A small class-conditioned image flow-matching model, trained from scratch.
Model: arch dit, norm layernorm, activation gelu_tanh, moe top_k, num experts 4, patch size [4, 4], layers 12, width 128.
Training: 10700 steps, batches of 128.
Data: trained on photos of plants, animals and fungi (iNaturalist), 155796 training examples, 8.8 epochs.
Rows from block 7, named by matrix and row number. Each number is 128 + 32 x the weight over its row's rms, rounded and kept within 0 to 255. All counts start at 0. Numbers have three digits each. After the name is the row's rms in percent of the matrix's.
# fc2: shared expert down (model.blocks.7.mlp.shared.fc2.weight, 128x256), inputs 0-255
fc2.35 120:117111134064162109128141148164138207140135152183112109174151104114172111074093103117107114134147082095155162102105094120105145151038143153115108112101160133135136171136152156092126134125126172136116128196129141199031153126115171127082100113127079170122166085132080086119114141149223118132134144136115107125122154126164080129125124167109153098113036142052135121149113090112117119203179125155117134151114144091125138153130096151116058137145116130143069136140067097134158147139096191124104099128148118135167079112080171171130130155103110174117073078098129134123114116156127157140153097085067137147170100136156189121148236115187189112135077130118156141132167138135107046145148138135136143123165154139104138147057105163077145118115097143148143121129172153116129178180104090
fc2.36 064:105110110127102107160124151130069085130087139086124113084126160123178087121116172114179097110142133121128144149063110166203094141096147137118129103099090142139037073144150140109102114142115116079096115079136138107118120175136115128183131138094207143154160116112146139168181098113199120144138088151110176092090096123113125128143135156178077146096091086144117126116170111085162128000197110138098088103151157107132087139167119108165155082110109125090104129138144172129183119132118127095132094079128122109201131130163145118171156183125137189122188124124125147102151156115152145157099134190155155075137146091083160116107117119185182148115133087123063155161173102151166122128107129128135117151220148146077085106136132071171121128118160119161081143024131118141130139121163152
fc2.37 073:167137107100107120116125126144086069131165110173104115100159127119101121123139089147108135116104144160206135127176043117111143162142161163153124141091169141165051156113076042138127114167108178000172132224124132153108132125115113146118205125113139119110131132119115092147148124152121130177128098116099117125155116149127112131155113079134150143146106140121171110118141095115142125205078124228089135141108107098125143115130144149125116129138156131120084088144095157099145173143142088131111109142117136135238146125124133126142121108131131128139073024151161110129118130135128128177185119116072126098156131110136125139084141138092078108132160102137110112115145114100133123096125098176175184103091097136178127108154124120098123146118147125148123124178172107136160127187113139
fc2.38 067:179102141172109135125097129137138255107154114126138113106070108168048121130122069120223067123157132094121108189116173140138101156090127172132166101136114136105215092161099170172147155138125124217133131191110124106126142123097074109053069109112122144132124125168112120120135147134121127078085097058160095110104151140133142149124108138084123116134131136084084108123076144131111121201115100052114080130139143133149103135120146121124128104159119128121110170134161129117124113095152149132112177217175153181149178090091128119127102127210165133094146092121102123146105146165139152148138127141132146124171126127118117158167175139135114105141155166146169108110087104106086119157114191123081070138080105089138112088143106179133122158121132114093115115072155098217148119069153161
fc2.39 120:121123130106141146112146162107198147127086145133153107131102086130141147162082167097119125169108116126149195087083096093153097145035127153118169177182128153111149149078126140106118134125138110103137134099119138156172073164104116155119118173127209111112114177146110110147154170172103172147163119136166028129107143132142085147146111138172153107165184182087119156155141097098110137167095151170119142158151163142105100190119141097152134077073122155145027146148140085124195110126162126129141154115079178134153132134150117104060122160206098148094144137139102141063091147157168116098088148121090128151115105132147183137119124124157081208120094097154081197105102059178043076163116081109110123129129127163113156142109118155165149145133122172172089109145109107120121068151114140
fc2.40 119:146163115100122143123092129086157105179089151097175113064129135178185129163159087151097152074121154142149152127103118176124127128196230086103165167170107140159122161141143196117136081119073152118118111128155207162147113111099107133135139178078122112096138078129154154073147174115149126107144080178116192135138080114132148104152099127126139114064136199141117097156117159137169136093104110141128097166140189101167155138076170153129111106153068150122129135133153099019126097158177107119159112110104132090103199179195117133079129096118149088186167063131098115125082107180126133112160102139098147138174138080124161105154128208157105102085110113092084188121122095153143093114100149136079120126104120125148127087150100112078159129114137148100120095123144101077146144083130161
fc2.41 076:134132143190130147160157116124194114137164114133149136053152105200123145138108167144146136110120127174157103131098119129129128122122024199103123120131152086078086114118121118120151125086150105103167185101145119150169169119138080106137134079138013129137115157135125152183174135123168137138104136137124118118131115135116131130126157172131083160123160138088133143131160158089155152150137117173092172101111150152081167161125138075162097137111133084151116129097168148148135126164110127165114138100093197177085133124145136134005135123107160117114170043130117178139158132090139164123216150152119089119141096100130138139112116135087163160111050074135167162138135153139148133087118027097121116119113124081047142110188119117154129076120054133136122140078134146079132068155125171
fc2.42 096:111121143170181133139098097135049113213081080151125154128110115100127135121151118149103136168120088121165154130124123041087103142169053134142082154129134115145138127094147155106136172101086095113134180124120137154070155112169161102150152211147092176129156148166123101162169114167138162117149097136109154175096109178122110089118126139123139116097090081124127153096122130067137131171015135139110147107161148116125083120079113110132141098131137141110170146173138159125209132119071069141118134111087135150100115084112112093185116110189162154134136185121140167127145111134142098110173137128135118167134143083166131105190147140114075135143143097158063102137166107234111196126117054098110120140114131212163103093115122106051147117140110120102135152117108122126142116218097112
fc2.43 066:122142172174150149207129138134158194131150116148142124147141104139149119133116123107178203128084122188161120100251118130120144141124135106129192092116146156080192129126145037107165130128147134085086088109101136132121123154146094153109151139127121147121137106126133153087095131112114168130110122116095087127143146121153114141121098049185139130106147142158112118161136114152113138052180098098091107150125102090161163181114134119156148120134091151143133117126095149136116109145038127128141133073118168094009158106120130118109137156087137099123164182108135139126148115123091133103115133122158122124098183081123117129201100119127112128127147175129178124148091118117094130122133120088135033141051122141202165132140103047147104072139141116103119124000153125117140157093124125
fc2.44 115:125154080105171085092104121132160163125148136123123130118106156122119105006110141124149140125147106098124147217144133111106166107172163111167133105123148128080104117158115110090134255171116133114102114139120117167147111111090121105105145145159133121104143164177072135163135151133099115131127126120137099142129200054139154089118225094126150175114139231135120177131115142112142127155108132108156084185137133086153204112102166193159164152117103118102130080170123131095096128125135085100209123130104104143112130096166144151120116125082166117138112135137118137109147112122108163106153106114126112139138115105069073090116174074087100135174096124117114152041175090155152150130142064068136150074125138117100123097163156103113152092149126149118149155074101120158109159203122188
fc2.45 086:088168137099158140144108151115194148169069106135142121111135139157113114169157091119099064085181104109097137122166114119126166171170018128108127107116130179108162103118116109069144139117201146161118140140122122116118092105144111130139163251067105164129136111130169167113139131117114122123135125134149174128101154094132071134157084125151163066157125148174145081152098116139072105110143170071126101111127139140107128072135121125135146144141115159082134148126060113152181060118145176169165178114106153129103088144115103088110134143099125102138109051155077160133103092120167120145178108098117110091100165107121162110152138064161140160179106145139098143165117158111152157192146143193102077175172123156139082142161113174169125183223174138126100141144108089066114119120078102
fc2.46 082:135165120121127119158098143092078144126094174155109123118130135169068129150147129128219168099114158136147135173083167144163160139117132138063132138105147164149178118139117135173105110186059112107109147118134103138220136024116118093093143219113067112089111093135136142186106126104133140118156129136206089126146146175115126093114170052098158146122099178134084115126133126155133121169010146066129111075115134173150143106093127128143153146139135115124035167097117181100061131134176106103104136150138060136184119127128129160131143198160101105126108177099168153093111121157104111112170150147076142084181147119108147120133099107168107090102106139128101116119125140176117110138115201141137108083147107083144114108130128175105109173158090135136085106094106144117098177154141138
fc2.47 119:081154108119140106122183157124132175154140123149168146150117088141156106135112063128118135129092125134175110149151111089171113169110136180210168125156147159104130169092144170121103150180169090095110138094102096108071141092140124139123141152164188122153114123166123069091157122115143132129123125142144161121095132168099167140144100083094147197169120198116125125100132041104115119098144095120137133226199114135143159088143120163103076136110147224151176107099088133089117163091100105109151102119108139072154129127106113153149119112129077172115107135166155068110111153241148132121138090153190133105160143148114124095168095080124153072109097137072132096135051190153108155140170119110140145130104121107130107123056165153051165141118120096072104137094137118095104186087118137
fc2.48 062:142137164161108139153103160126143068145138118088130144067137130141058161148167100137242139139154136122149153104245196155067138127184121108115149142093122096137054108128154174114093137147107105051099104244100148137098100137137117178103110139126125125106122139102117094127166116103109135107100184113110141118122133087147168128186107089172190105163153136185077104111127129164122106156113123130090113141134148131131122206131092105084126144099087131101121140117143124110093119160107144092137115122100087103245136139110105122097091128142168155145115044148144164123125122123122163164173126041121132096110122083120151141162139128127092136114112115108154166150118116147089099132116092139192102172011135135130165135145106106177136115133113132129106151168173105122151140121111068
fc2.49 056:150118143139153129112099080104116118139131138146121101105113183118120079119139145124067069108174134137069084127122116131114077186148105111147091143094119145128127119139160105071169163146055145111142185121146140150114169121180094184120133106129123095188113154157175134146133114187103132115101177077129129128142181109093154070141118139111105118173159101144123073045181141080162146122135112098112107147150090141109128131157148188165105121128135125144115122157140117099127146138092132124085154139107154108130145145211188096150077152126159171125147142096109184166138126157052139141065060119098097111106151138139164137169165187072141103133177040174162135030162092107177125101146132084144156141131111127092120137091147143076119153153189135114150060151130098187172091177038128
fc2.50 120:108096174183153125073233130136201132099132083146184122168132138121139102165167151075106077094131132140057146141155156097142128160141156087103106089135139120113139100140079114183125223130187104150113154144102159185121134183097176140140161155149107117117145114129121164201109143187138105114124110085124064165137133106097145116130135138195103158141107090118112113132157128152097127147183106103131130116104101145144131110161134165122134142153145202088155150146101096125096094122130153124106091087046119101139114102135085108138151154129056189114158119143119104126114106105132061116143123160174140122167145120065142131188143126089115167075129100154123162116141000097131186079112130111109089129181153151154164124176124092149169064139070113141142082134153097150110121136157106
fc2.51 074:137136128140091129113126143185133059104150139106155085077144117139077141126121119176255074140129098153082131138211147114143135101129147170137174134107122117199081140101139085118097139176097123114134178143143146132085130124167105085084097111115111108076100117116124119148182093162120118150120062153131134122150145127138137156145106064146132114145126152121173130123121121003130109172130117192096103131122131169126129143120115113136117112137163142143118098139114150099126142125100118157127128114114127133106177172132156134126111130130127114124087032145086191103143117118121127141099107109093147080150132119129121105128136136123123132126147107142138127130136094114160105156129071126133119111143152127189114089147141169134135123143160114176106117093151143136171135171160131
fc2.52 090:125121104231078081140125132113078081152125153087159105158144094112099096126127109098141081089116140091118130165174106116124121121099138084127122144079112175138106111156151139161151120149130146132082125176119133149163138090159088188134203198106078069150096111121154166126125120142192144092123188164127121136096145159088109140150137128143105122171103182133255124147160141191098135068079158098133058135148148130134160086125111101123148053129135168063126128132153103144160091096121151120131140130134096113120114094145151126202109107146081084090141140147107139124140097147154118158151140136139166095124137084084149127104156105110130080118121125109160120160157133151117136151163092106150109120068136102152130140123115091214116069102145093094087123191184157147131156252088124
fc2.53 075:118101173128149131226156141120115147113178141092142094120112112137054117121124124125177143134128176114108106127092028138104138148159199122135148139133089174121145152155110191096151143123123093156118128196131112159155136098098080129111123087108215149118146137116135107155128153165044137125132113100135110124159121091140114146073114056116166151138113093091115115128089138147118156133066151195100147151135129153134154137139122213064115102124132148158092127154130116171152176164105145166163166183130157130117149159094121137107153200101164122111108092124132163142089147209091147140029121108111126180093123146104156137174087133134116137158007107138100173065088101056121095112144093142109114147098087141080117144116097130166147107160124136102134120063143095113179092118141163
fc2.54 067:109138111128084160104101096135168107102122097039162113112155095141156126144096132140238120093119131108171135155125022097201182135134120169099138096111106132108095130102074055117115096142055158116125187062141097129079151170144133123131180134115157122155129062139128125142196109199099192149128118199145130137083155108138103167144123155152115079147119118100173071100148109153093154172130117138133135146125173174138128124145112132107117149148126132121089119158116127132122135111135124105127105091110123161222149142157158175094140121165185128118130154149139142146081106115123161154143115195128086111144102082136113085145106137157106109145204120137170149117068111068124106171110122131067098121152143092027097148167115092122125113170137143170130101177110144176138112176197115
fc2.55 097:171188090126116136124104125112103095145110144124152095064129088094116108154130115142149140130116145154168190117120148096128160146125152150115150137128056111120134131157131168163160118137143105130133162135136131110167151109106134119117091147171126115130125184155106115236174139114082134157097108057197126107130100136139148154133158125103161138148108035133131143141111153094151086123045141144131094109128171144145112220102153141122115147105134095140000128117140107129070151121167107114091157097135082121104128120129169120075115225122117251141109144141147100093087108127103101109112160142155135163110146101101211124080098145083110151116147132129115204134155074176155102135107138110146186154112118127075153127134100145102122147127122066091158131146113143152122166111123130
fc2.56 091:130255113153134158140107146165131095109129120166104113107121107192161108145125142123146110115138087155115114119096144131127156153136143162093139139160087134155113145151148117134145213164123114150137147098078131124055136072159147109131092128139167127136120118128191086086173116087103115136146124106141096121147129110157138147132142125088127132090152102102126142114103114163143138047207088119127117083161089121169154138117130077158143157142105091136041149089147124112117131112108078061106129093112102113118170105082166168048141203121158143140121108091134180139153173091107128093074170107151159124119159069104169168043093131134144109132128113105124171196147177106156115097138107103165126103067162144035145134220141099137141169138143124071138157151108145143109158053144104
fc2.57 064:126124120142133129148136144155189167123126114122141102055119132145150167147127141119124079135115124112201102124039100183132109184149128112130147124137113178063138082139171080132107133160112081000156124094109132116136109154153110159163067108165087153144117119101140107155183124133122122112129135129175179132101122116120108126099120101173142121125147100124172194114158155087091117092172114197222115121085144074096143205165111132130114116088143125133182109096161091156097099108104164096134111175112117122055112111139099130113114084054144157088149154101174075120130162247115108179157149144146133130152133107090168129178137134146124147117138096090099173154144101169114103106112090117125128094169114138088140083131096211120112141136121108149127147190103125067106131137139196
fc2.58 124:118123080089143144103122170151167152194072132144091122085171108066082146162112110122134131119156134110143084095156137137115093113144101126170164177094128137173028145093139157043120075171045142064145065116106139125088109124123152109106136117131089123130159134081150142135162103087107125161145145125123142123107090129163152124162117137104170161088086110166110172153120106115139143142153084148127088171113139152154122157080190156140158100125129092121130154120147095060103143156124133186146181156096113140155145164099162156153155168075133172095112085158122098110125162151148117120133141101109167139218160175103140138093214176123122129070171173102111180037112152078081147161149118124091153104117166083125164110137172130097131096153137188088134144113139071110088138128180201
fc2.59 076:084136081125126088113132124079134155088122105173123164170113110095155119112134116139115129146143125077131158105108148092141133121146127028071124166103157107160126101074164140132139079115106134134138119120133132055089096148103062118141070191069108122123132153083096095120123134174112154090122146167109154126163151129110146133097113151192164113105104124189109139087119127197175160241162158087193208154124115100131150140149091161100117160112166124102147177131145081105193151158117128114120097120104118119182151163154126171147137134122103165165095150152117080109161099159082132124077105071100106137172149139140146106147163100154121163069018148127123135113118100128123093103138105159133134084176132137136118180073175154076116130114147157242136150152144122070092110177149132
fc2.60 077:144121139064142160136165163139105070113129139170115159228151134125122155128116132128101129101117122182132090166157161125126103089121128149154126098151139106130130157134127143124078114107117099101139138037118162175068168156122099098173170087119072113143127104178135171130045140073155108150131101141040150125143141155099132110138108108143099160057094172115079138117143135146129092026112120143063155143147048095102140033095151113150170125132110120144177101111142175180180112142122116097111162120155255121149150109096118147103135090120132097123203169117086217157120135066104121115159140136139144146078140170125081120135093138148135130099129139152137092129139153113155154129162142155118120122123107115188128130176160043086135179122106109114143114156102131139133126152110123
fc2.61 077:108113121139132092082185116092171137091135162099140132171125131131073156138156136086095091124137153131070129120123095130100144116134121082142109138173168159113146128175128120086094111114132171201132147145117120094106131150146126131158137070178061115168131152121114113126108124101100128140157176148157165134130143116147122111102102136077152164114084161141075113134145130255141116168087148129174145146136118086088157123174146210105144144133156128143128112151082067132111094159145110115181149080107076121208147177144110137125123099052141084118086216131142090135124146107095136149178132122129165164070102178112131120095057135103137148126094141125087142054118127170115083091137100131117166129100163087045157150088130191103130115141094137188123139234077125079108140170083097
fc2.62 095:158061156053095080125154114132134152128134120057133131132117125102132131128112105124120160082112158117097154128146074194128143085175015159151153142151124192149151132151144125135171131086114141160135103158136147146147116136137145131113114083165025143105172186102087133183120137198127114146099095126172101144167089124150145134106154128129130171118160141112127080126125097097104127098086151098101181162102120138136132097079121255154102110170134144132051108152145092158126128129120109160171135095113080105168164130118101106142122182071128136129112100092146085111114103140107070109255145109121182125093146150091084127136148108120163139128198156105129156049138117106136121153137138139076136113150133151102114129099122132106140158120140136199180118129152127180110090184140132
fc2.63 105:168084119083117166106100122123158134146182097167139114172103118102128082127107145146172165105113110151157173134097134131085111133150118146130143119153120120134236153140091195151152120090166071028131144113129077188139128164175120111120111157132125135125094103131140142079114158152092105167130087143100116145090142127157112110123149086196122120110130111149122122149147168146124139149190098215136141107132170136143126129063153208116151091140161203165140135142129121057216122098177083160147148174144117137093134132103123126081109141119122082110107147126100134116053146138121082118163115173163123093088110148129173123121122175090128121190097114130129138042096136106133089097164224131087174120084072133162162120133069114092148098092146111159138113119129120065145087060182124
fc2.64 075:109148135151093106118173104196158159103173106102112148132144124112109119129078174111154150126153162180109105133054160079131136155151159147125113129116198186164160186150133103135099133136137125194155141154134152182188112120139103089125153163097107111095159139084126108039154119155139140153136049140129114116123133100131124116118103158112078119165210185119111120120123109106089130091130108133114141135108115181116184071106134101145112082110132120106216110149097098127133111148094117156150133143099107139153140122106152121184113063090104044086094124141184165121160127088145045075102135116134085148144132153139145098134161157054160130138172141107157113126098086175144140124155064051126137075210134165116118143123155148182140051119172118122072126055119163131126151178178145
fc2.65 084:094100200223157107114140127118162163117104106096099139048084111095140117135123109113206115180150127074131124119118175089135109161143189143128166152111116147128180099158109090125125108159129173146128138165124112031187134116099205154077122076148068084102149112178158120096190141089122150115105144179166152144174092095097136136152137132123147105145063166116130147131134091115091142152125120121163045112193145135143129255123129103152136116125120145136113125138108160130069113117068129109162155124120116151170103137119134185117130126155104110109134084140184098115113136179126135098133135083125104181113102057138164119138135151136061148113146141141089135166085139103109108100126118129113088147147093130135137093049124173140116095140128154116146174085087124113099217134118151
fc2.66 067:124127132072145148109144126119183049106125111125126149190125142123205121128134156120085108120142128133136159141093139126131118053144140113115091163150050101156067115129116152117159118148096112146129115178126126093000120187116148095081107114138110126109130139112150114165092130095119133143132174073092255128147163097140138152094140147125155144117127102132081119124130131136140133137140125151055116153152119158099126134140150139142128126122079143148143123141156097132161113158167103117140120120105179099051129125125087138053173122125137166159129119121145129141119133107147180152105138187127146147100126175130105134174102154127115105116148141158117144122123204089093131113125143140137172115220138136000131156154153055081141162152141128061166141021094123156170143075115095
fc2.67 122:112136140140139125170167137133130118164159171135179134117112127197132091109109157139204130109133143126140108077074147140177082100170163091105138112082112172112121086164080164149119114132143202014122168139133118046133187108132182139093139066082193125090061122131154138068125149133218136142124120119130104127137152123137123139124158091140135117173181121158166140125125156135109105106128117136125110112111149141130196107162174136120122089133148149107087121117106139107118114107133088199153142135155081112212056173144101104110124127171139128094094096140140079123095088137104176125068162120098126088160143130137167130151148118161132100089156149111124143176115101178050076122108134170128151149157117141036120153016128122118052179159092138164100120107121148129117107117126134
fc2.68 065:139133134131154114083132104119113055137149138131140142088160104153136141124137157154013113151149150150110124107200230118129155100162134103099117109148177123082152125130147170128140144131177168196148127147110124183111138113162041079081126123128151075096122134125154099092158140070088120162122036144133091137126147123116139137102105074055133157172126114120005125152110109134149141224191141150069120109137126152110127170099145116133130170148148167124142174121124122136092122160164150160131138122133133154059143141135117123124149120133135147140061090105119186090120091119115121105122155148156125139129112190108139143110142129127143127114098165122129116118092146171146122135138156125130136137255115112070118111144119068087157129112121129143110131000142128098135139078141115
fc2.69 133:138115128117118091151172100104123100116159126100146092133100136123082097140114123114099085109116168062108129148155109128125123136099108083098127103087099136107185059185135158109093121090140091150107122110164176092116116069158104177161132119118132121152084100062140132119109154086104160106133127145105174135080124131056169120127109174060153115087116146133181081124126177140130117138166098028119148144169077078133141139137229134092190143149080171015137109108164140063093150142093109137138161176127135098136164137173125146173114156114112134126147112114113173090114141149156151110146106090107140070173116158115141145112059138098129098110139142182100148144169141171161140116144155155121073126108177137154197103163154178154150114136134239136161108182127113168134087084155175
fc2.70 126:177138113124110115096131104131074069188143055087167123062117133133098144119150083130147124110139149144096123097113120138152142083054095136127133110113107124111120148165119138147130110126103138111166111138118152248205150128119119120159129097082159116091117155054095130108115117172117116152161130083127029138160146092169122124102154125153128121210201119133114174112138113130154134154211144147147195112108088114121065084072105169123104198103108101175127091153118144177072141128114152071141112103134140117130136131137144108181109099074138119135156118107102186082132084176139182132127117101074125112109152148143085107167153113111173162125099130162160155045107165162185110114133106137154117155155142110080093131155143129119139109144127141205104168135226168148130076120105146
fc2.71 076:120138134086120192182125161087072114118142125193103154236157087105045128117136101146231098088126079122109164132169104106149130202147082110127099042085151101140114085092136054119136141100125141168120128182116139070127160139132090084107149095090184148099143149172123152131090127171090124128115160130077127139116183129116154160135137124159138120053147138132146087139135101168149148062176116056140149159110058097147130072122131129136117141103109140130197126143120162138152158149145143126112110148154184116092114140159133163138109059147111116186118108110157129151120134164097157121136114122174116144157143145134080120062127089166126144136100154153128088141138114183131147148126191148097089151131144099104147169179159165064096161118097153139121119019116134093112122108103133
fc2.72 127:127120102067127098137150132118156154089118136154122076108146169155111162115128094118126151168136146095131133059222173143121118154163130147113099113143132137125158183136146087164133132134074121178108150103179135247149139082129138142133124116135147156116055168058173065136051099112151109134131156141097198103110170209118124124109137152052135117107222124086121116147119171117089107121113133089090183110099085114126159109099139129127062123118164132124147083106115122174037122153121133079134084129169113150094131110143133151115131150180161165139077100115131181088171080159130155156110153100133120113154123169089076144062064140180158132090163177162144120144124109130091110159148191125135114163144150127083151078173114154122179134095127162104177100152167141125125104128154114
fc2.73 127:143068130032087128138077129162207148184110161150118113214143186059146107132145140171115121060136121142093144152133150096082130145041134120144122098182119126151135132088128159134155114065123137110139120149111121093122137136086135095148101131156106182150121073080093179177058084182088148124151128084135076157122070115155108171130161131155132138044110134151128077146141202136074112062197138074054186105179062115129081133135139050137187116136168097151142137129095091102144161156144099112075125130139168111114131124130172129167145140136124098133129130118103085143120104148137113112114149171136127140124120153177094168119129109125148111114143150133134164145090134154139154171117110124134155178115120149186134145149129099107121170158137092112127131138161121165108022093114143
fc2.74 122:076140129124132080042180172120105122130082136146143162177156107122183129135117161099164144100115134129127087138130150149181096088161145105151143120190097137140152167142170207094154107143188080197123087063079130130138148135132133123195137089138156141186155106114202145142188108130065093124119131110147111156135092109075090103119100124117146120065086110172135156145149117166117128151114161107143126128198131137132121136131093086147168156133086152139085114149140121121082150102051120087114142121109147084056166171048084155147132148063144161130161197154112184132092089159150161153121128123180124144043099137107128134101111104103130115193110151139079130125140089110146112123112109146169115124058112121152171150116117099090164128150236132175155138125097088107095109145155110
fc2.75 075:171113171143133112154114123127143144169158154106117162165120186146091161104125107128145094132122151140108124150100163124122112168047036041105131171114162105143096111105129074173052121134111097091159119115152146106138154175097129166166112190104157118126100126157115100145055172136092128111117103116049203130096117179097143089111123129144085128111151156120082192132177124134140138169103113173157171100110118161130124075166091144155150117131153136123240170101128110101141071186095128160111144132133168129088134128129105122094114096185148105053140160112112135106163139152093201113146138151074101144177122178088148091168106129128083080136142156119117111082138120125137150142145127123152095079183145117255116109085140129124122098095110126139109100165133060140112145094173148
fc2.76 113:135097085040140240114140157111049092139140115140112131176116134099155127118123173199205119125137125191142170112117084095108121111142163158146124147122112071134067105111107116109134102070143112080113130125137124096113107147078100101142141138133222134114142175116095161129088135144106147172141090124179155096119128106142140159110120166161131163074164046118127144114114132135136121103100077204113165178115127129122116049134176151135114151113132109210109092127100105100164167147138114147146122138148111124117128134126086089177111125094124169111104142135145079147118148025134137147054138176119096125128107203133102144096118126130135164104097127142079139064135104123110183174115116145112163150139129183115136144218186142143122152160149136176123115182109106148156087053142129
fc2.77 114:118123184149130105157076100149111170131157139139119141126139129111153133069148128097156138105132162098115129136135154080154130118082090132130085182167126135154180181114146106182137191131110150149146122125173163111134097162106085134091078166127169106086200177162078138086120146123114115127081137101193204125151155114105149103118060145093101079170253082100112126132101137094120132141133138041162082083103146135170100159153151185127141192119136125108124131173140124156220160135138115172151187109125110107136096143146107165147122094142141065124147153115118122156077125071144094118093105164123115164127140076107147124094103166127149184126119093086106110057135158112181092118105202098112090104133098167113157123104153155133152066125140141099107114074084169089052141107129095
fc2.78 083:131141183121092065140163115146128159099166128168115115193153154137064119135087102147111138177117098094145107100010101095108139105142150133124144149111117147143072087150139060118094158135121041202167149152112126050089156144142208135149134085154209164188152117146161092084145116131089129117118174130126183161113125072116137124129133156114162123070116101119109166102121101130108117186206155156123083102121123106107120115180117146151144122110132126121078135125166113122154128127140112146127161102125121120050160148094120108113152140089141169136086085141110160149097157152107105125072140110148155157093104179141136132201105166116108133136207083109106149124131105106071135140088163145158188161093120153122125133090156121055122169165085155155147119137107132147145137009152146
fc2.79 125:113096164170156147135111161082139130150084126148175122134145148122134159145122074144078129160162083153157131050157145126102147117117175063143135159110092077131084086145118090138092138113172096108119124086162096022119074147124083092149126152134116102143124160194161106140124162114062097149173115088058173115130146113121138151121146147117125098117084052141125190176156139137141106153133148192143100112167128086130121135147102139123170112125124131184156135130164136154195117136138104068173174105140148122091095137088064133064136097152118194128126105136109093132082156210134128131157172089153053138108112125099114120152137146168074197169119133137138121133105124113091198125153193154163134191095100184203154094112120101173094109126160142128129147079170110115115119055128100
fc2.80 110:152104127113120111144139130116143086073109050118173116072147152105110100143107113084135164094118120138100191090151104121169120109098193090135135153095108138145105109134126133205114168147078144086134175152081116111110164112096137099133137164106104137128109108154188107164088066144086109123104140135106169134154142094119024118113189112159112153153157104060109164041117164144126134175169140134160137103153156091115072147154165138109125093085145152186162108147122142171091141095134138136190215132091063130206139096069103141137087077101123155121099148134086147157127122140139078139159131087099151131119134124159135116156151002152083091158163167138147123154159116097085107092194146093105132134140159207084171106109145113074155125136173159130148151147122114135138138125157157
fc2.81 138:134128133134129198132123116124158125080103125103121143191114136156138126138132100108128129087127097132147114159112104130155124102000093203174118177178128148095130169147142131135147130103153106201141149120103161120175129244125155155098157101138082115163145166103217195077118093079144146131103097150206006113111097163131149159122120159169122112082148113137140174136093106139176116095111106103164149151114157142119158150142151112143126085128152146084077163091068156131182100118163129090133177102150141151123120118151122105066134136119124162143109114098129103168087152073138174121186115179133096123130114109139131135101109128125154072093115118072103165169144113141136093168056132138104118119113107134127086122131170131052116127159102072140128132128101120121110101099103165
fc2.82 079:111098110120098109090153126139137114158151124136116120182122133097107127107126145151127106129110135112208132123163165101109109144139205128174170142097104090152103142147096053112093112130150150137134106141116115110044081125152142131131114128157000125152149111142119135214125131093109123134138130134139175116131120109118147159128118162143109170060074079138156085137121149131143132097129119148127000163110156139124154174125133105096130117101134155112055113152138126125169051128135134182143117120123182087102128133156133128131151167105155203134126065139141103131130156092134125151198125139161144109095091155128158132090125124068125164134127117114087132122133126098111144115116206136126150146161143156101113153142118108113111098103130131075158109182157138136155248066146125
fc2.83 076:137087164138180169146103112133118090127087140127134123118087121121172129129140075159055157145163122132159099121255097125110119141087121085110119114090093117103082050132125108133122133141115113032143104110148120074215127175168101059144131146124121130105102125163128105112148142135099142111114158111122136147115117126124129149153140129182150093122077136145156153127087137143122126206164166127173145133144143126145107147163133148154140140100110141109061130134171133131110121089138133100117158133161053156208107148100096105121125171154139166156148113111147135135089136168157149107104112099096130060186146100104110143153156101143101158102157113107156149112101098192110123152112168143113088158083105121125110096163142176128143124134126163172114166000147136171129125109183123
fc2.84 132:099132108133124174144172131129062127101088109116157154074135066166089085117175112140119146161139100115118082089147103122103134124135113156174125144108104058157094131193132147142158101123158201115161125100158130100175162115213100134125104157170122111144145105122138158147177143071141110102116107074099204132208151104120113156147133142119115155177114129122122162185137157079162157088086081140134148148116086134164081110122211129101193142145134095134195101078120131073113136153152125159101110139084168166135149110044125079109119101157140102114148127103100149115126108122118042124147149142129148127149140029107127092146212132157100141134128103125194051129094158096074173138137153161086119163065141097137128098151154126156130130087116121099146148148139081141182174059139152
fc2.85 116:123122113053111136143166083100131176184181168155101108127138179116146173108096160114132113104128121138078062165148106148135107137158255146212135107116148176154108135169136080114076110120134105138157132117162054084097142135112143126097147103130108140157136151104115164201102071128137128120118135124135060136160102115112174106147123126098093155123187173121140064145156175136160143144067129108141099110117114127139149098141083172104101141147150084113172130144141131128114178118205113155204159150111165144153126107147144094118151150076132125167077071131160140122085119104121145154208127137150140158112149141064137131138147172097172084072128117108152140049109127143109126099156117131130100087105114101156079114166120087115062113084116111120165089160124137090072077186171152
fc2.86 085:127128104142173114084122134126131193122079153122101119103141112100116143130122156136196155110102125070039135163168176142113127126087129117141062092095171144065206120133109064145059130132096203172110122161116134100081108143148255103119096109164166122141143183115123120132133121146107131139147190150070143129148106153140103123140081129134125110109161146153142106136163153109150128170216160043173161118133146204099140081106117154131137154127153146140155130148099118127215100143125118101129137125163110124255143128146127154179129084131093101171085139136121096114148144046108118143074099110105108094115101151120115147075131115131162134135049089113139107115125145116105090097128122093124174081183163110153146128100110144153132139105120109172150130082110145108118100144129093
fc2.87 064:117120114113192101115128117132078180138132167170124156119173108127163122113094160128097072138114207079123159145000111128153125117108120099131054159128139101120162098124128034151128117122156148200127101071142102097129112083079116148129132119119128143131153170115100123122173125141182118119135099136146147082152143139124127144122146167079101125153078149089101134151144080097148165159092163064131177120119115130103117088140088135110136101125125127123090134125132149133180180140178168198126124128143125143029160125121137150175147116096144147096140181098141061130145113000148120120107108119105129137118110164138115149105179072138203152122120138130133091130153143159159141126152107145124089115175140134150096144107142084184076147132155134137125128160128156117091087241149156
fc2.88 045:161083101096146157106103083172125163118181095183102128110112090113120138110105147118111124149127091149148154104122143176052173167163147138103150063098041134119096156133141129109155143131157105110090094118201150043114163151091123111098085119099105108168150118128138136134118114104086127133169146119145129179132018139106077163160131153110189156168159121099102050139113192167180096112158166121199134107187116154125144134063092142130103135124168074102145131120126138119120127117134186118102157170146118173110147103067080142144113161137128129116153109075140104141098077121148140096062129121131146144121131144178097106190121093129108174238142121175122135144092155143130106130051179170148119091120164133152180107115125172157140108132139120121121061096198116125076166135100144